A small image FSQ autoencoder, trained from scratch: decoder widths [32, 32, 64].
Rows from block 8 of the encoder, named by matrix and row number. Rows with one number belong to one channel. Each number is 50 + 15 x the weight over its row's rms, rounded and kept within 0 to 99. All counts start at 0. After the name is the row's rms in percent of the matrix's.
# convs0: first 3x3 conv (encoder.blocks.8.convs.0.weight, 208x208x3x3), inputs 56-62, a 3x3 kernel for each
# convs1: second 3x3 conv (encoder.blocks.8.convs.1.weight, 208x208x3x3, transposed), outputs 56-62, a 3x3 kernel for each
convs0.110 100:44 43 50 39 47 41 65 19 59 72 56 45 56 55 48 46 19 41 68 37 73 33 35 47 47 40 23 59 37 59 47 39 51 46 36 50 42 51 41 49 43 42 38 41 65 53 41 65 49 36 54 44 44 52 53 43 66 43 47 46 43 42 64
convs0.111 101:38 22 24 59 37 28 55 37 24 64 33 63 46 32 39 66 41 44 40 51 46 44 50 61 39 51 42 49 48 59 52 43 52 66 53 76 42 46 60 63 52 50 50 36 64 53 45 41 53 51 31 55 50 52 57 41 59 41 37 43 54 47 46
convs0.112 103:38 41 44 33 59 66 22 15 17 41 68 56 38 55 44 44 49 50 78 38 79 63 35 45 51 47 53 41 60 66 21 58 64 44 42 52 19 36 15 56 53 49 42 63 35 48 44 47 40 41 49 59 55 53 49 39 34 35 33 48 55 19 39
convs0.113 098:33 36 53 22 49 62 54 66 57 47 60 66 56 70 67 43 48 67 41 54 69 60 38 54 51 55 46 38 52 62 48 38 65 32 65 54 53 44 34 50 64 44 73 55 24 54 42 36 52 55 31 58 34 51 55 49 52 42 43 48 43 46 37
convs0.114 100:45 26 47 49 62 47 46 65 44 45 64 48 39 30 51 55 64 48 38 28 46 49 48 74 43 15 43 58 38 63 47 45 55 63 47 46 31 30 57 39 40 32 60 44 42 48 50 56 54 45 51 59 50 62 43 44 42 53 49 56 67 65 50
convs0.115 100:61 45 43 66 61 28 38 49 31 67 49 58 52 29 46 63 50 33 33 43 35 50 31 61 28 30 57 62 66 63 52 52 37 34 34 27 30 36 31 30 58 41 56 41 55 48 41 39 55 53 42 54 57 52 67 63 51 56 49 42 47 56 55
convs0.116 097:38 57 50 41 49 52 47 40 44 41 71 52 67 55 68 54 64 65 57 70 50 44 51 39 50 61 29 21 47 62 44 31 45 34 50 27 19 32 07 45 37 40 50 43 35 50 45 45 52 57 70 47 48 65 44 36 43 62 48 40 48 65 49
convs0.117 106:50 63 35 40 39 52 43 65 53 44 46 48 40 50 59 61 47 48 63 44 46 57 55 43 48 31 44 40 49 56 20 36 36 44 35 61 36 53 73 50 70 49 26 60 54 54 50 50 56 46 58 49 48 60 47 51 54 61 44 70 53 53 63
convs0.118 097:43 37 58 50 73 59 62 61 77 65 65 61 55 58 61 56 54 65 60 75 36 83 21 80 61 56 21 42 30 44 46 43 55 53 55 35 35 33 66 39 69 74 58 60 73 41 27 32 49 42 37 55 39 33 49 44 40 62 46 55 63 64 46
convs0.119 105:66 47 57 50 38 67 80 58 50 52 60 57 36 63 48 52 41 54 61 66 73 49 41 31 55 51 56 52 52 42 44 42 53 37 41 59 56 37 50 47 30 64 51 50 79 44 44 52 43 43 46 44 37 42 42 50 61 43 24 39 51 49 65
convs0.120 097:46 47 54 38 58 23 40 32 24 55 55 38 54 64 63 51 55 68 66 35 33 49 16 51 67 59 26 50 53 59 40 41 32 56 54 61 58 56 42 62 77 61 78 94 65 41 48 31 49 62 47 43 49 39 42 37 37 36 40 51 50 48 56
convs0.121 104:66 69 46 38 56 50 27 57 20 43 66 60 51 13 53 57 66 53 44 44 52 47 46 48 69 55 61 63 42 33 57 26 39 52 31 25 35 20 64 20 47 77 32 42 68 47 37 46 44 39 66 58 49 50 63 53 53 35 37 47 60 39 42
convs0.122 094:70 35 41 48 58 47 51 40 40 39 61 76 50 26 61 51 38 46 83 29 65 52 72 56 46 46 50 39 45 36 25 30 45 63 55 53 34 54 45 60 27 45 25 59 39 36 45 56 44 34 46 51 43 41 58 46 40 53 41 40 51 40 42
convs0.123 101:41 53 41 72 67 64 55 47 49 67 57 59 47 66 44 71 66 47 32 58 38 42 30 41 51 15 47 31 51 52 41 38 51 49 49 64 55 64 39 41 60 58 57 53 41 44 39 39 37 44 44 43 40 49 64 54 46 51 40 45 66 58 57
convs0.124 100:57 56 52 53 23 75 43 67 40 56 38 51 51 44 54 33 30 33 49 68 47 79 71 66 46 55 31 65 53 37 60 44 56 51 36 48 73 29 64 64 34 57 55 45 42 42 49 50 60 48 63 46 61 43 50 50 44 52 55 59 55 40 33
convs0.125 098:45 58 37 64 49 60 44 49 54 53 45 36 50 62 46 70 63 80 39 45 76 32 33 54 40 49 52 41 31 46 36 19 25 54 44 41 35 57 53 53 29 49 72 68 63 56 62 69 40 40 40 35 51 61 43 47 47 34 51 55 51 51 44
convs0.126 104:30 43 31 39 15 54 50 42 09 65 51 47 52 55 49 55 49 47 48 50 47 37 41 38 39 37 28 52 38 56 49 45 72 42 53 68 56 29 50 46 46 63 60 50 33 47 42 52 41 24 56 45 41 50 54 42 43 45 40 47 49 44 37
convs0.127 102:69 56 42 64 38 44 61 49 46 45 39 58 58 50 58 37 35 45 64 47 48 69 48 30 60 36 51 40 56 53 62 60 49 47 43 50 46 42 37 48 24 51 57 56 62 46 58 60 38 39 52 57 51 49 43 56 67 50 45 45 40 40 43
convs0.128 100:43 52 51 61 53 60 75 53 54 39 34 49 40 39 50 56 63 53 37 34 54 39 26 35 78 55 68 57 45 59 46 31 54 45 50 46 18 53 38 40 65 60 53 40 65 56 42 51 43 52 38 50 51 41 40 31 50 41 49 34 40 40 53
convs0.129 102:45 48 57 70 65 53 34 35 51 36 62 49 48 47 42 65 67 45 39 30 69 25 77 44 51 59 65 46 34 43 34 44 35 41 57 56 53 50 77 63 44 49 58 70 56 36 46 41 61 51 38 46 52 42 47 42 69 47 45 35 40 59 48
convs0.130 105:55 44 36 60 62 60 48 51 61 46 34 48 47 44 38 53 37 59 34 23 58 50 40 75 44 65 46 45 48 42 40 34 32 56 59 46 41 52 65 74 39 59 58 49 48 46 53 43 43 42 51 61 48 39 45 53 44 72 53 66 56 50 44
convs0.131 098:66 69 77 59 38 74 50 34 46 33 59 28 41 50 59 56 79 57 44 38 61 52 84 47 53 28 68 34 44 27 40 39 37 56 63 41 49 77 58 37 53 41 56 42 39 47 51 30 46 37 39 54 47 49 60 58 59 46 46 55 58 61 58
convs0.132 100:77 75 61 57 64 73 64 85 91 57 60 69 51 55 50 66 60 65 28 48 30 41 38 61 40 40 53 63 57 66 44 37 35 38 37 42 32 48 49 54 55 51 60 38 70 47 31 38 41 42 39 63 52 54 35 44 18 39 37 21 54 41 53
convs0.133 100:49 39 45 32 61 43 42 39 41 57 72 77 63 38 62 39 40 48 41 31 34 62 50 50 38 48 50 60 29 48 65 41 48 67 59 77 58 75 63 40 44 47 43 48 28 62 45 35 55 52 57 58 48 51 56 45 55 39 39 49 72 48 63
convs0.134 097:38 35 35 53 53 69 27 34 25 56 42 25 61 43 52 47 41 45 51 56 49 31 50 54 33 59 48 57 47 57 43 40 48 49 66 43 58 58 53 48 40 54 28 34 46 43 44 35 41 39 50 51 66 48 44 63 29 58 50 32 52 58 44
convs0.135 099:34 56 51 65 32 45 34 37 48 37 54 52 52 40 61 45 47 44 62 68 76 73 45 35 46 67 48 30 41 40 66 75 37 57 69 38 17 30 51 62 37 42 38 48 31 53 40 57 49 29 42 40 38 48 32 39 38 44 31 33 33 48 32
convs0.136 100:53 38 47 55 66 42 48 72 34 46 26 33 47 31 69 47 48 49 26 30 40 53 67 57 40 54 37 31 35 46 39 55 47 49 85 64 80 26 50 51 22 50 50 35 47 57 43 49 37 44 44 62 56 67 44 31 33 32 44 41 46 38 37
convs0.137 098:54 50 39 62 38 31 48 39 40 56 39 62 36 47 57 52 51 49 65 58 65 60 69 52 36 30 54 47 45 54 44 50 56 43 50 53 71 68 60 70 43 45 52 34 50 39 29 35 39 43 36 43 39 56 25 46 36 23 39 38 36 42 40
convs0.138 095:68 33 16 51 56 28 67 62 61 22 23 15 37 48 45 43 40 27 37 40 52 27 22 60 51 58 55 30 44 58 21 34 44 51 31 42 68 61 64 46 49 48 47 43 46 52 41 49 36 44 60 42 38 52 42 42 49 31 42 39 28 44 51
convs0.139 104:48 47 46 49 55 54 55 43 36 44 34 17 37 47 36 36 42 36 51 41 53 57 49 40 54 36 40 62 92 61 72 99 89 56 78 66 12 37 57 45 59 60 36 56 58 43 55 37 48 66 42 67 65 48 39 38 36 45 30 31 50 44 37
convs0.140 100:45 52 59 34 52 38 34 33 47 46 51 58 59 75 64 39 55 58 49 53 46 15 65 43 21 41 69 39 41 39 21 32 38 37 42 43 60 48 55 81 99 75 81 58 47 39 25 45 32 29 34 55 41 54 49 33 33 41 42 42 31 43 45
convs0.141 097:65 50 71 46 45 51 47 38 84 52 31 39 60 34 59 52 40 58 53 41 44 24 41 26 75 58 19 32 21 57 49 35 49 56 54 64 33 12 34 39 13 49 30 20 30 48 44 57 51 41 41 27 45 46 62 79 52 59 63 59 54 54 55
convs0.142 106:52 39 74 47 53 62 57 38 55 70 56 55 51 44 44 72 69 73 33 41 59 40 59 56 54 55 62 54 29 37 52 52 36 64 54 40 45 55 38 70 53 45 64 54 52 41 28 42 65 54 44 62 46 54 52 45 50 51 42 52 69 52 56
convs0.143 102:58 34 65 40 62 59 59 48 57 38 53 44 64 40 56 23 49 44 39 37 30 44 84 64 47 34 40 47 37 58 40 27 35 35 35 45 32 33 14 48 63 51 32 29 51 55 45 53 61 53 52 56 60 59 53 59 46 49 70 59 39 41 48
convs0.144 099:36 35 41 36 39 42 45 50 61 47 46 42 56 39 68 55 60 64 41 50 61 34 34 26 46 54 58 59 31 53 58 53 52 32 45 23 52 59 29 68 54 28 72 64 62 35 34 51 42 33 44 52 46 46 49 43 32 46 33 37 54 66 49
convs0.145 097:43 37 50 32 36 52 57 63 51 23 49 37 50 36 61 32 42 27 52 24 76 36 53 41 80 45 82 49 43 70 38 41 71 41 34 46 42 70 62 47 68 53 44 45 57 51 47 41 54 40 41 48 54 40 59 43 53 43 26 30 39 39 53
convs0.146 097:42 46 66 44 51 49 29 53 46 33 47 55 38 58 51 20 45 36 52 44 59 54 50 36 70 48 47 28 27 37 44 35 26 42 45 28 21 41 50 36 65 67 41 40 55 40 42 53 58 58 65 60 69 48 61 47 67 37 49 35 41 54 51
convs0.147 102:69 26 55 43 41 38 70 57 67 49 50 40 43 51 36 60 63 65 71 34 44 45 40 27 23 42 42 51 45 27 44 45 23 39 40 32 51 60 38 46 71 64 32 65 55 42 48 48 50 42 45 53 46 49 45 48 50 66 49 59 51 50 55
convs0.148 103:36 35 24 29 50 45 56 39 51 51 58 53 54 44 40 47 50 38 46 43 70 63 40 64 35 41 63 39 47 30 50 38 35 37 39 39 48 52 56 43 60 70 43 63 45 57 41 41 61 43 45 68 51 55 53 58 41 52 49 29 45 46 41
convs0.149 104:70 37 50 36 29 30 51 35 41 67 68 47 65 57 54 45 55 44 66 47 50 63 54 53 57 44 54 50 49 36 61 43 39 74 76 34 18 58 34 30 30 23 52 45 44 48 62 53 31 41 42 51 51 33 53 48 34 58 54 43 50 53 43
convs0.150 096:55 49 54 75 58 37 69 61 58 54 52 60 50 46 44 46 59 63 70 62 48 37 44 33 76 45 60 40 28 34 64 55 48 73 64 54 52 51 74 22 52 54 57 39 26 32 24 13 46 42 25 42 31 28 47 46 35 31 25 34 62 39 45
convs0.151 102:37 55 53 65 66 47 47 55 60 51 47 68 48 45 38 51 57 63 29 63 60 41 34 71 47 80 20 35 32 47 52 39 39 35 42 47 52 26 60 37 38 70 43 59 56 52 50 24 53 56 50 50 53 54 68 53 46 61 39 47 49 53 72
convs0.152 098:54 34 46 58 44 64 38 54 41 53 26 45 37 39 46 50 49 28 39 49 51 41 21 27 43 38 58 36 53 58 43 46 55 41 38 50 42 62 53 00 47 24 46 55 36 51 44 47 43 36 44 59 31 49 69 38 54 48 45 46 59 47 57
convs0.153 099:33 49 34 43 59 65 19 44 59 39 33 35 12 23 54 60 42 41 83 51 55 56 37 41 69 17 50 54 32 17 56 40 31 60 26 47 41 57 42 37 48 52 52 52 40 42 38 40 45 49 44 35 38 45 30 60 40 37 36 47 31 57 57
convs0.154 098:52 44 46 45 46 09 20 44 43 71 63 57 42 65 41 51 59 51 36 46 63 34 79 40 42 26 49 44 37 36 36 25 35 59 47 68 24 53 55 19 54 37 34 29 34 37 35 35 53 47 30 37 41 36 56 59 47 48 46 34 68 31 60
convs0.155 098:36 36 29 48 14 21 65 72 50 50 38 38 42 39 42 35 39 48 61 52 53 69 44 57 51 60 50 49 58 65 45 44 50 46 63 58 39 74 49 28 50 31 57 45 43 59 57 54 34 38 42 57 51 50 48 54 60 55 56 31 54 46 41
convs0.156 102:51 62 38 22 56 39 46 36 40 50 67 49 41 59 40 54 57 48 33 49 46 56 56 55 52 53 58 40 49 62 45 25 37 53 51 54 76 48 52 62 55 56 48 40 46 51 48 52 39 46 30 45 41 57 55 44 31 38 53 40 62 37 44
convs0.157 099:40 29 36 42 44 20 38 26 35 47 57 44 58 54 31 37 55 49 42 53 55 39 60 43 38 50 55 30 36 36 51 52 63 38 35 64 74 63 58 78 99 93 53 52 72 33 33 25 39 53 35 44 36 39 40 29 34 32 55 21 45 32 40
convs0.158 099:28 41 76 38 33 42 45 49 60 71 40 46 42 35 38 39 30 42 57 52 48 46 36 69 43 54 46 17 30 37 55 26 57 44 53 57 45 59 39 46 45 41 72 41 74 42 38 37 45 27 40 47 43 47 54 46 52 46 46 47 39 59 58
convs0.159 096:66 73 51 49 62 53 37 67 51 51 34 27 35 42 43 62 48 59 41 39 49 70 50 44 49 36 64 39 52 53 42 19 42 36 37 37 48 41 37 63 52 38 45 36 52 42 41 45 44 57 52 48 63 47 38 43 48 47 54 50 39 52 53
convs0.160 104:47 41 49 26 25 18 48 47 43 32 42 46 40 26 43 43 53 45 45 60 54 04 46 62 52 65 66 42 52 44 51 42 58 43 59 39 35 42 68 65 33 84 47 58 48 53 47 57 50 47 49 56 57 59 59 49 51 50 39 33 45 46 49
convs0.161 102:33 51 52 32 21 38 21 41 64 75 71 72 50 48 72 64 67 64 38 17 57 46 41 53 40 35 39 48 44 40 47 39 37 36 29 41 63 50 66 56 49 45 46 51 38 43 43 51 65 52 54 50 59 41 59 52 57 63 50 54 50 57 51
convs0.162 103:46 40 21 52 31 41 65 66 55 16 14 17 33 20 33 31 39 32 68 55 61 48 42 22 49 48 75 45 71 68 58 95 99 45 81 76 27 24 46 42 65 51 56 64 62 41 33 45 44 40 62 42 51 54 45 37 41 38 43 37 40 45 41
convs1.110 095:53 51 46 70 84 53 60 64 44 59 27 46 57 61 63 48 46 48 48 42 72 61 49 46 39 57 48 42 20 49 43 87 51 53 49 59 72 59 49 61 87 59 48 58 38 60 50 53 68 49 60 32 44 40 37 44 47 56 47 32 10 33 35
convs1.111 086:44 59 37 82 74 69 40 46 50 51 56 49 56 51 46 47 43 31 45 50 62 56 54 56 39 37 39 05 50 36 72 44 46 38 38 44 29 48 60 61 69 35 43 17 41 34 48 49 47 51 61 30 56 37 52 35 39 56 74 60 60 72 59
convs1.112 081:61 49 65 56 46 71 72 53 55 39 41 72 58 31 72 40 43 70 58 50 41 51 43 45 20 53 54 27 56 36 34 40 50 52 73 51 61 32 83 64 32 58 72 51 92 49 41 40 51 50 58 44 45 36 63 62 57 66 48 51 60 68 56
convs1.113 091:62 60 47 41 51 64 67 61 48 64 43 52 61 62 72 35 24 38 40 35 57 42 60 43 65 24 41 20 00 22 71 56 71 38 25 75 63 30 46 61 34 38 39 36 56 61 70 51 58 57 43 51 44 42 58 57 55 37 70 50 64 59 46
convs1.114 102:49 73 42 44 21 51 33 31 26 51 46 45 45 36 49 35 49 36 45 32 17 58 60 60 72 62 53 49 58 33 41 00 12 55 43 73 44 60 50 49 64 21 27 38 80 34 42 72 69 39 23 47 59 69 54 56 47 60 69 58 41 57 63
convs1.115 088:23 32 23 42 25 54 35 29 40 52 58 69 33 44 43 23 43 55 90 50 41 59 36 42 78 47 61 64 55 42 45 18 50 56 50 49 29 44 32 43 65 39 38 52 35 64 17 65 39 33 65 51 49 48 60 42 41 49 30 38 31 50 56
convs1.116 089:68 68 48 41 33 61 43 63 29 46 62 54 60 28 53 64 49 33 52 54 56 37 62 41 63 37 73 33 48 73 77 40 68 73 47 90 55 73 75 52 56 21 64 70 94 62 65 47 58 56 40 68 44 40 43 60 50 56 53 51 45 53 42
convs1.117 118:49 41 35 38 24 43 55 30 70 55 33 50 37 55 41 53 61 71 59 51 44 42 54 55 45 51 32 41 64 59 48 58 73 60 67 52 38 19 41 49 11 55 42 37 56 42 59 60 57 51 50 32 51 52 32 51 34 21 19 50 52 56 26
convs1.118 097:37 36 52 49 41 53 33 41 48 60 42 43 70 60 57 47 47 45 61 36 61 40 27 42 42 58 56 67 67 53 36 88 50 42 44 47 39 25 63 33 32 45 55 40 51 50 70 71 52 63 62 59 76 87 65 59 76 50 54 67 60 46 62
convs1.119 112:76 51 46 44 20 29 61 39 41 47 31 36 60 62 46 53 59 48 34 30 41 53 34 58 41 51 45 50 49 13 47 13 43 43 60 40 27 45 46 50 40 19 37 38 33 38 67 33 58 41 57 62 64 46 40 54 48 45 67 31 34 56 36
convs1.120 083:79 53 38 64 34 41 42 36 56 36 53 53 56 48 47 37 56 53 58 27 18 54 50 58 39 20 47 53 53 79 29 23 45 68 51 55 52 33 35 27 37 69 56 41 40 28 36 42 19 45 72 52 36 84 59 38 39 43 51 54 63 58 54
convs1.121 092:50 45 38 57 58 45 56 39 41 57 50 50 43 46 30 62 49 34 49 28 50 33 06 43 44 51 47 59 29 35 63 83 73 23 33 43 25 63 43 13 70 31 41 78 51 53 66 38 35 61 30 44 54 20 65 78 58 53 57 40 53 63 54
convs1.122 091:37 44 50 53 40 71 40 54 69 49 54 43 51 81 55 33 40 47 52 39 51 62 43 55 45 67 61 23 52 54 47 71 49 46 76 35 68 63 85 44 60 57 61 19 64 73 50 38 56 29 38 37 31 32 61 60 58 57 41 70 46 56 31
convs1.123 100:46 34 78 61 39 53 29 34 56 60 61 78 40 70 46 41 47 60 34 53 69 60 45 30 60 65 70 72 50 54 39 61 56 75 58 57 50 48 47 50 75 76 45 32 44 57 66 29 44 55 49 52 39 37 45 70 38 69 47 43 54 49 39
convs1.124 102:63 62 13 53 62 52 55 57 45 48 57 46 58 66 60 43 54 38 41 53 51 27 44 42 38 59 47 31 71 73 00 35 11 40 33 59 39 45 38 51 70 66 53 78 44 75 68 56 52 61 53 30 38 52 55 45 60 73 66 45 91 69 68
convs1.125 091:63 60 61 50 58 44 44 33 65 50 60 50 53 63 45 49 57 40 40 40 35 56 70 69 50 59 60 85 64 48 79 51 55 48 29 38 36 63 53 25 40 26 54 61 54 57 48 71 37 28 33 63 31 53 54 48 55 55 69 30 56 57 47
convs1.126 104:70 66 45 59 55 63 65 50 68 54 60 56 37 47 25 47 37 37 50 65 68 53 36 40 54 61 52 30 63 44 30 45 26 33 80 21 65 47 18 45 35 49 49 45 21 32 35 47 51 61 47 44 25 27 60 64 61 39 54 36 48 44 39
convs1.127 112:61 39 63 61 43 28 43 53 44 49 31 45 70 47 41 53 63 49 50 52 30 44 47 39 36 33 45 48 15 61 72 47 59 52 65 34 52 48 71 34 86 27 68 52 65 28 42 69 47 35 82 34 36 39 48 71 50 46 37 56 48 28 49
convs1.128 102:51 30 58 40 50 48 36 27 57 34 68 60 59 65 32 42 59 43 34 37 54 58 34 45 37 36 64 65 91 57 46 72 13 44 48 21 73 51 62 53 34 65 84 68 81 29 40 38 19 30 70 27 47 48 40 34 33 42 50 41 46 60 35
convs1.129 106:35 56 44 38 38 31 58 44 40 35 47 52 38 35 58 79 61 55 67 88 57 57 71 33 42 43 46 34 49 51 49 43 84 57 52 41 51 45 33 49 62 61 37 41 14 44 49 67 43 37 36 47 61 56 57 49 70 32 68 66 58 31 43
convs1.130 109:51 78 36 57 60 66 52 66 44 29 57 47 52 28 54 25 51 55 61 54 50 25 45 36 60 59 53 66 55 61 60 30 42 75 42 36 33 39 03 41 65 26 50 44 54 68 54 58 47 52 32 57 45 35 60 60 33 48 74 36 64 50 53
convs1.131 101:52 59 29 47 58 25 58 66 47 46 37 47 54 59 42 42 64 57 46 53 66 51 61 37 60 51 60 34 00 31 62 69 40 65 48 57 50 62 55 42 59 50 62 38 46 38 40 59 71 71 56 73 41 50 42 45 46 24 40 49 53 49 52
convs1.132 096:36 45 37 28 65 49 48 35 64 47 33 62 48 42 51 43 61 52 41 19 64 49 50 66 68 65 67 84 63 61 42 62 57 54 33 34 42 82 60 72 71 73 45 63 75 48 69 48 70 79 67 53 66 38 38 42 58 75 50 74 65 51 49
convs1.133 097:47 42 68 66 57 49 43 55 62 70 38 55 48 65 62 64 65 45 60 45 61 75 58 48 38 66 33 15 57 41 47 69 79 40 64 58 47 46 50 59 43 43 36 73 49 32 50 56 51 38 47 42 59 72 37 48 52 50 53 36 39 63 69
convs1.134 094:79 50 61 70 53 61 58 51 58 62 43 52 35 26 39 55 64 34 46 37 49 38 30 53 34 53 58 61 23 59 67 54 97 43 51 47 57 47 70 41 49 62 35 39 27 62 86 51 73 58 61 47 69 58 44 64 51 62 39 45 72 51 59
convs1.135 102:48 53 37 63 44 57 66 58 61 53 54 65 56 45 52 56 43 68 53 44 59 34 68 36 53 40 46 45 47 63 36 27 56 42 20 46 50 58 39 59 40 81 63 54 48 61 65 50 59 33 63 81 48 81 36 65 56 70 77 41 58 42 67
convs1.136 099:55 71 67 54 46 48 60 53 53 66 67 45 44 64 49 42 50 36 56 37 57 58 75 35 63 41 55 49 25 46 78 43 74 57 53 41 42 58 27 61 65 77 53 60 44 62 53 67 61 26 54 62 34 77 59 70 70 52 47 56 68 36 44
convs1.137 098:53 64 66 52 47 67 64 63 82 51 49 53 50 64 30 48 45 37 24 33 30 48 82 45 48 61 42 39 51 43 47 43 56 60 43 44 64 55 48 69 29 33 36 25 45 62 53 51 67 50 57 75 56 82 51 42 39 52 39 54 39 43 67
convs1.138 086:47 49 52 67 55 49 53 75 49 53 49 53 69 95 44 37 63 63 34 58 43 57 64 62 64 65 49 38 00 51 51 44 68 22 29 27 72 52 32 66 58 39 32 61 14 41 57 77 35 46 67 29 32 56 48 61 37 52 42 54 26 68 59
convs1.139 130:43 38 60 40 42 53 48 36 42 53 48 63 78 65 81 59 59 62 60 46 43 45 34 65 51 50 64 83 68 71 53 47 73 64 34 60 52 66 69 53 63 67 57 69 60 57 42 72 57 42 50 82 56 54 60 64 70 51 62 62 55 50 53
convs1.140 106:45 51 65 53 57 55 41 58 48 48 32 56 51 53 29 34 46 56 21 40 41 32 39 46 39 52 63 75 36 71 40 58 82 80 60 51 68 34 19 42 35 45 54 35 25 55 50 55 39 61 65 22 47 65 46 47 35 53 53 66 54 54 45
convs1.141 092:55 52 48 22 42 51 41 45 31 47 46 38 49 50 50 76 45 58 49 70 44 66 74 61 58 62 52 30 41 42 49 65 36 24 61 73 52 71 67 51 99 21 29 50 64 62 53 48 69 49 40 38 65 58 57 41 70 50 37 40 62 20 64
convs1.142 104:55 31 44 62 38 50 51 46 72 29 36 38 63 41 29 65 60 42 48 77 64 52 35 54 32 36 33 35 53 53 90 74 62 52 35 35 53 22 44 63 27 60 41 13 53 64 55 38 70 40 50 40 56 34 52 48 22 63 44 71 56 65 18
convs1.143 106:39 58 51 63 56 42 23 49 38 64 58 69 27 24 48 47 46 55 59 71 43 64 96 00 78 56 56 78 88 64 67 56 60 51 02 21 55 42 47 37 42 81 57 32 49 33 33 51 44 33 51 34 37 12 47 45 46 37 57 53 48 35 82
convs1.144 087:52 60 35 50 66 45 61 45 59 30 55 44 50 69 67 28 51 51 26 60 42 37 50 77 42 53 50 42 41 17 21 53 02 47 67 23 65 27 36 45 85 26 51 42 47 69 56 44 44 65 61 68 68 79 54 68 64 53 56 42 46 53 30
convs1.145 086:53 39 29 67 47 61 65 73 50 65 74 51 45 40 54 60 72 51 54 16 51 69 47 66 23 38 54 50 54 61 52 55 28 08 37 55 50 44 56 53 52 47 38 31 40 54 55 36 57 50 65 64 53 58 53 65 59 63 82 36 35 67 15
convs1.146 087:48 46 38 67 66 41 61 37 42 40 60 67 58 56 52 36 49 48 48 64 33 36 36 32 34 54 47 93 54 82 54 58 13 59 69 48 46 43 62 30 77 36 25 44 54 27 73 34 31 43 05 52 24 32 55 53 39 57 40 59 46 40 22
convs1.147 101:44 50 60 47 56 54 62 50 51 39 50 42 43 61 46 63 41 43 62 48 47 45 41 60 48 73 78 33 58 47 72 47 43 35 36 72 37 43 72 62 20 77 52 23 66 47 64 42 43 44 38 71 55 75 19 41 51 72 51 55 32 59 25
convs1.148 108:50 77 49 64 56 40 61 82 45 56 36 30 49 32 68 67 34 34 58 49 80 66 94 42 68 38 54 43 48 47 53 57 70 62 51 60 61 43 48 70 64 49 71 43 71 35 35 51 50 45 60 70 31 60 29 51 65 58 68 48 53 37 69
convs1.149 093:60 45 35 55 55 71 60 48 59 68 57 36 59 44 42 58 28 23 56 56 44 39 36 43 44 57 36 00 15 17 84 44 28 45 36 66 56 62 59 66 37 41 66 70 67 65 63 52 56 26 57 47 39 35 49 75 52 54 42 34 56 64 61
convs1.150 092:52 50 54 22 28 45 40 49 51 12 46 67 34 45 64 40 66 72 36 38 23 36 56 45 45 41 39 34 35 48 52 46 54 46 61 63 63 48 40 60 56 81 51 48 54 58 54 52 47 43 47 92 68 60 62 58 34 54 59 56 50 51 59
convs1.151 086:35 31 54 28 24 43 55 69 50 36 38 38 51 54 46 58 48 55 53 63 44 46 53 47 48 50 73 49 32 41 60 43 64 38 49 48 36 54 45 70 68 40 57 67 51 54 31 49 60 59 61 59 59 62 31 36 22 59 41 36 58 51 63
convs1.152 098:50 36 53 44 60 51 40 52 53 62 51 51 55 68 69 53 39 53 54 56 60 45 46 58 59 77 51 40 26 44 61 74 56 58 27 52 58 46 42 51 06 99 40 46 33 92 63 67 64 54 47 55 59 52 47 59 53 66 42 47 48 61 36
convs1.153 091:60 65 45 44 22 27 57 76 46 51 48 14 63 55 31 51 50 40 49 37 35 38 55 44 38 40 19 80 82 22 56 48 21 68 65 71 59 34 78 53 97 70 59 41 53 47 64 63 54 37 51 49 66 31 25 72 51 46 68 29 49 29 46
convs1.154 092:22 41 45 40 67 50 59 50 65 38 48 48 56 50 40 37 38 43 35 46 33 71 82 45 43 45 55 11 35 46 53 52 66 50 43 60 28 53 47 40 67 54 15 23 54 41 55 79 63 48 56 55 58 60 34 49 44 36 49 50 35 35 32
convs1.155 112:62 46 48 49 24 72 64 41 76 52 59 67 31 43 70 46 49 73 30 42 51 21 51 51 64 60 66 18 32 80 08 37 74 30 30 73 53 61 50 48 34 94 28 19 83 48 27 22 74 40 32 67 38 46 27 49 55 68 38 65 44 49 50
convs1.156 100:45 53 43 42 77 70 61 71 33 69 71 43 51 16 50 61 66 53 46 76 69 58 62 63 52 48 49 42 58 57 53 52 78 60 60 77 39 51 55 43 70 04 34 74 24 46 62 45 48 32 62 46 54 45 64 44 52 51 51 71 47 31 66
convs1.157 113:46 66 56 52 50 49 64 51 66 61 43 55 87 69 72 47 60 51 67 37 40 47 46 47 42 44 40 43 38 34 59 56 45 38 44 50 37 55 36 52 58 55 28 36 47 36 46 54 74 69 79 87 61 68 28 63 51 55 54 57 74 67 50
convs1.158 090:69 63 37 67 27 61 48 40 69 82 52 63 47 39 47 52 25 47 47 52 55 30 45 53 53 39 52 94 31 56 62 83 33 61 69 50 51 44 28 35 64 86 37 25 56 87 78 56 41 79 50 60 59 72 79 84 59 41 66 33 65 48 46
convs1.159 093:66 57 67 53 45 53 59 47 67 51 46 64 53 80 40 58 62 39 69 47 67 34 80 63 62 49 52 66 43 34 24 50 06 47 47 68 37 43 35 32 39 46 27 41 47 45 22 41 56 56 50 59 56 54 39 36 36 53 18 43 32 56 43
convs1.160 101:76 77 70 57 51 44 42 52 70 75 69 41 77 60 62 67 56 70 49 52 15 37 57 45 52 48 47 64 20 74 51 23 18 33 33 56 39 37 48 28 88 19 57 42 47 31 43 38 33 26 27 30 54 54 57 67 55 54 49 45 49 35 34
convs1.161 087:68 40 51 60 47 55 43 38 65 40 51 16 31 24 27 62 42 45 93 68 67 49 84 45 39 54 26 50 58 48 22 64 18 62 75 58 55 62 42 53 66 44 47 49 29 57 42 36 27 57 44 45 50 21 45 34 21 61 48 27 72 49 61
convs1.162 088:32 20 34 55 33 82 46 47 67 61 48 71 70 68 65 36 83 85 58 44 64 39 44 40 43 57 28 69 58 73 61 63 91 42 17 39 51 16 42 32 11 80 38 17 42 83 46 61 65 47 66 52 44 56 17 48 38 40 50 52 54 63 56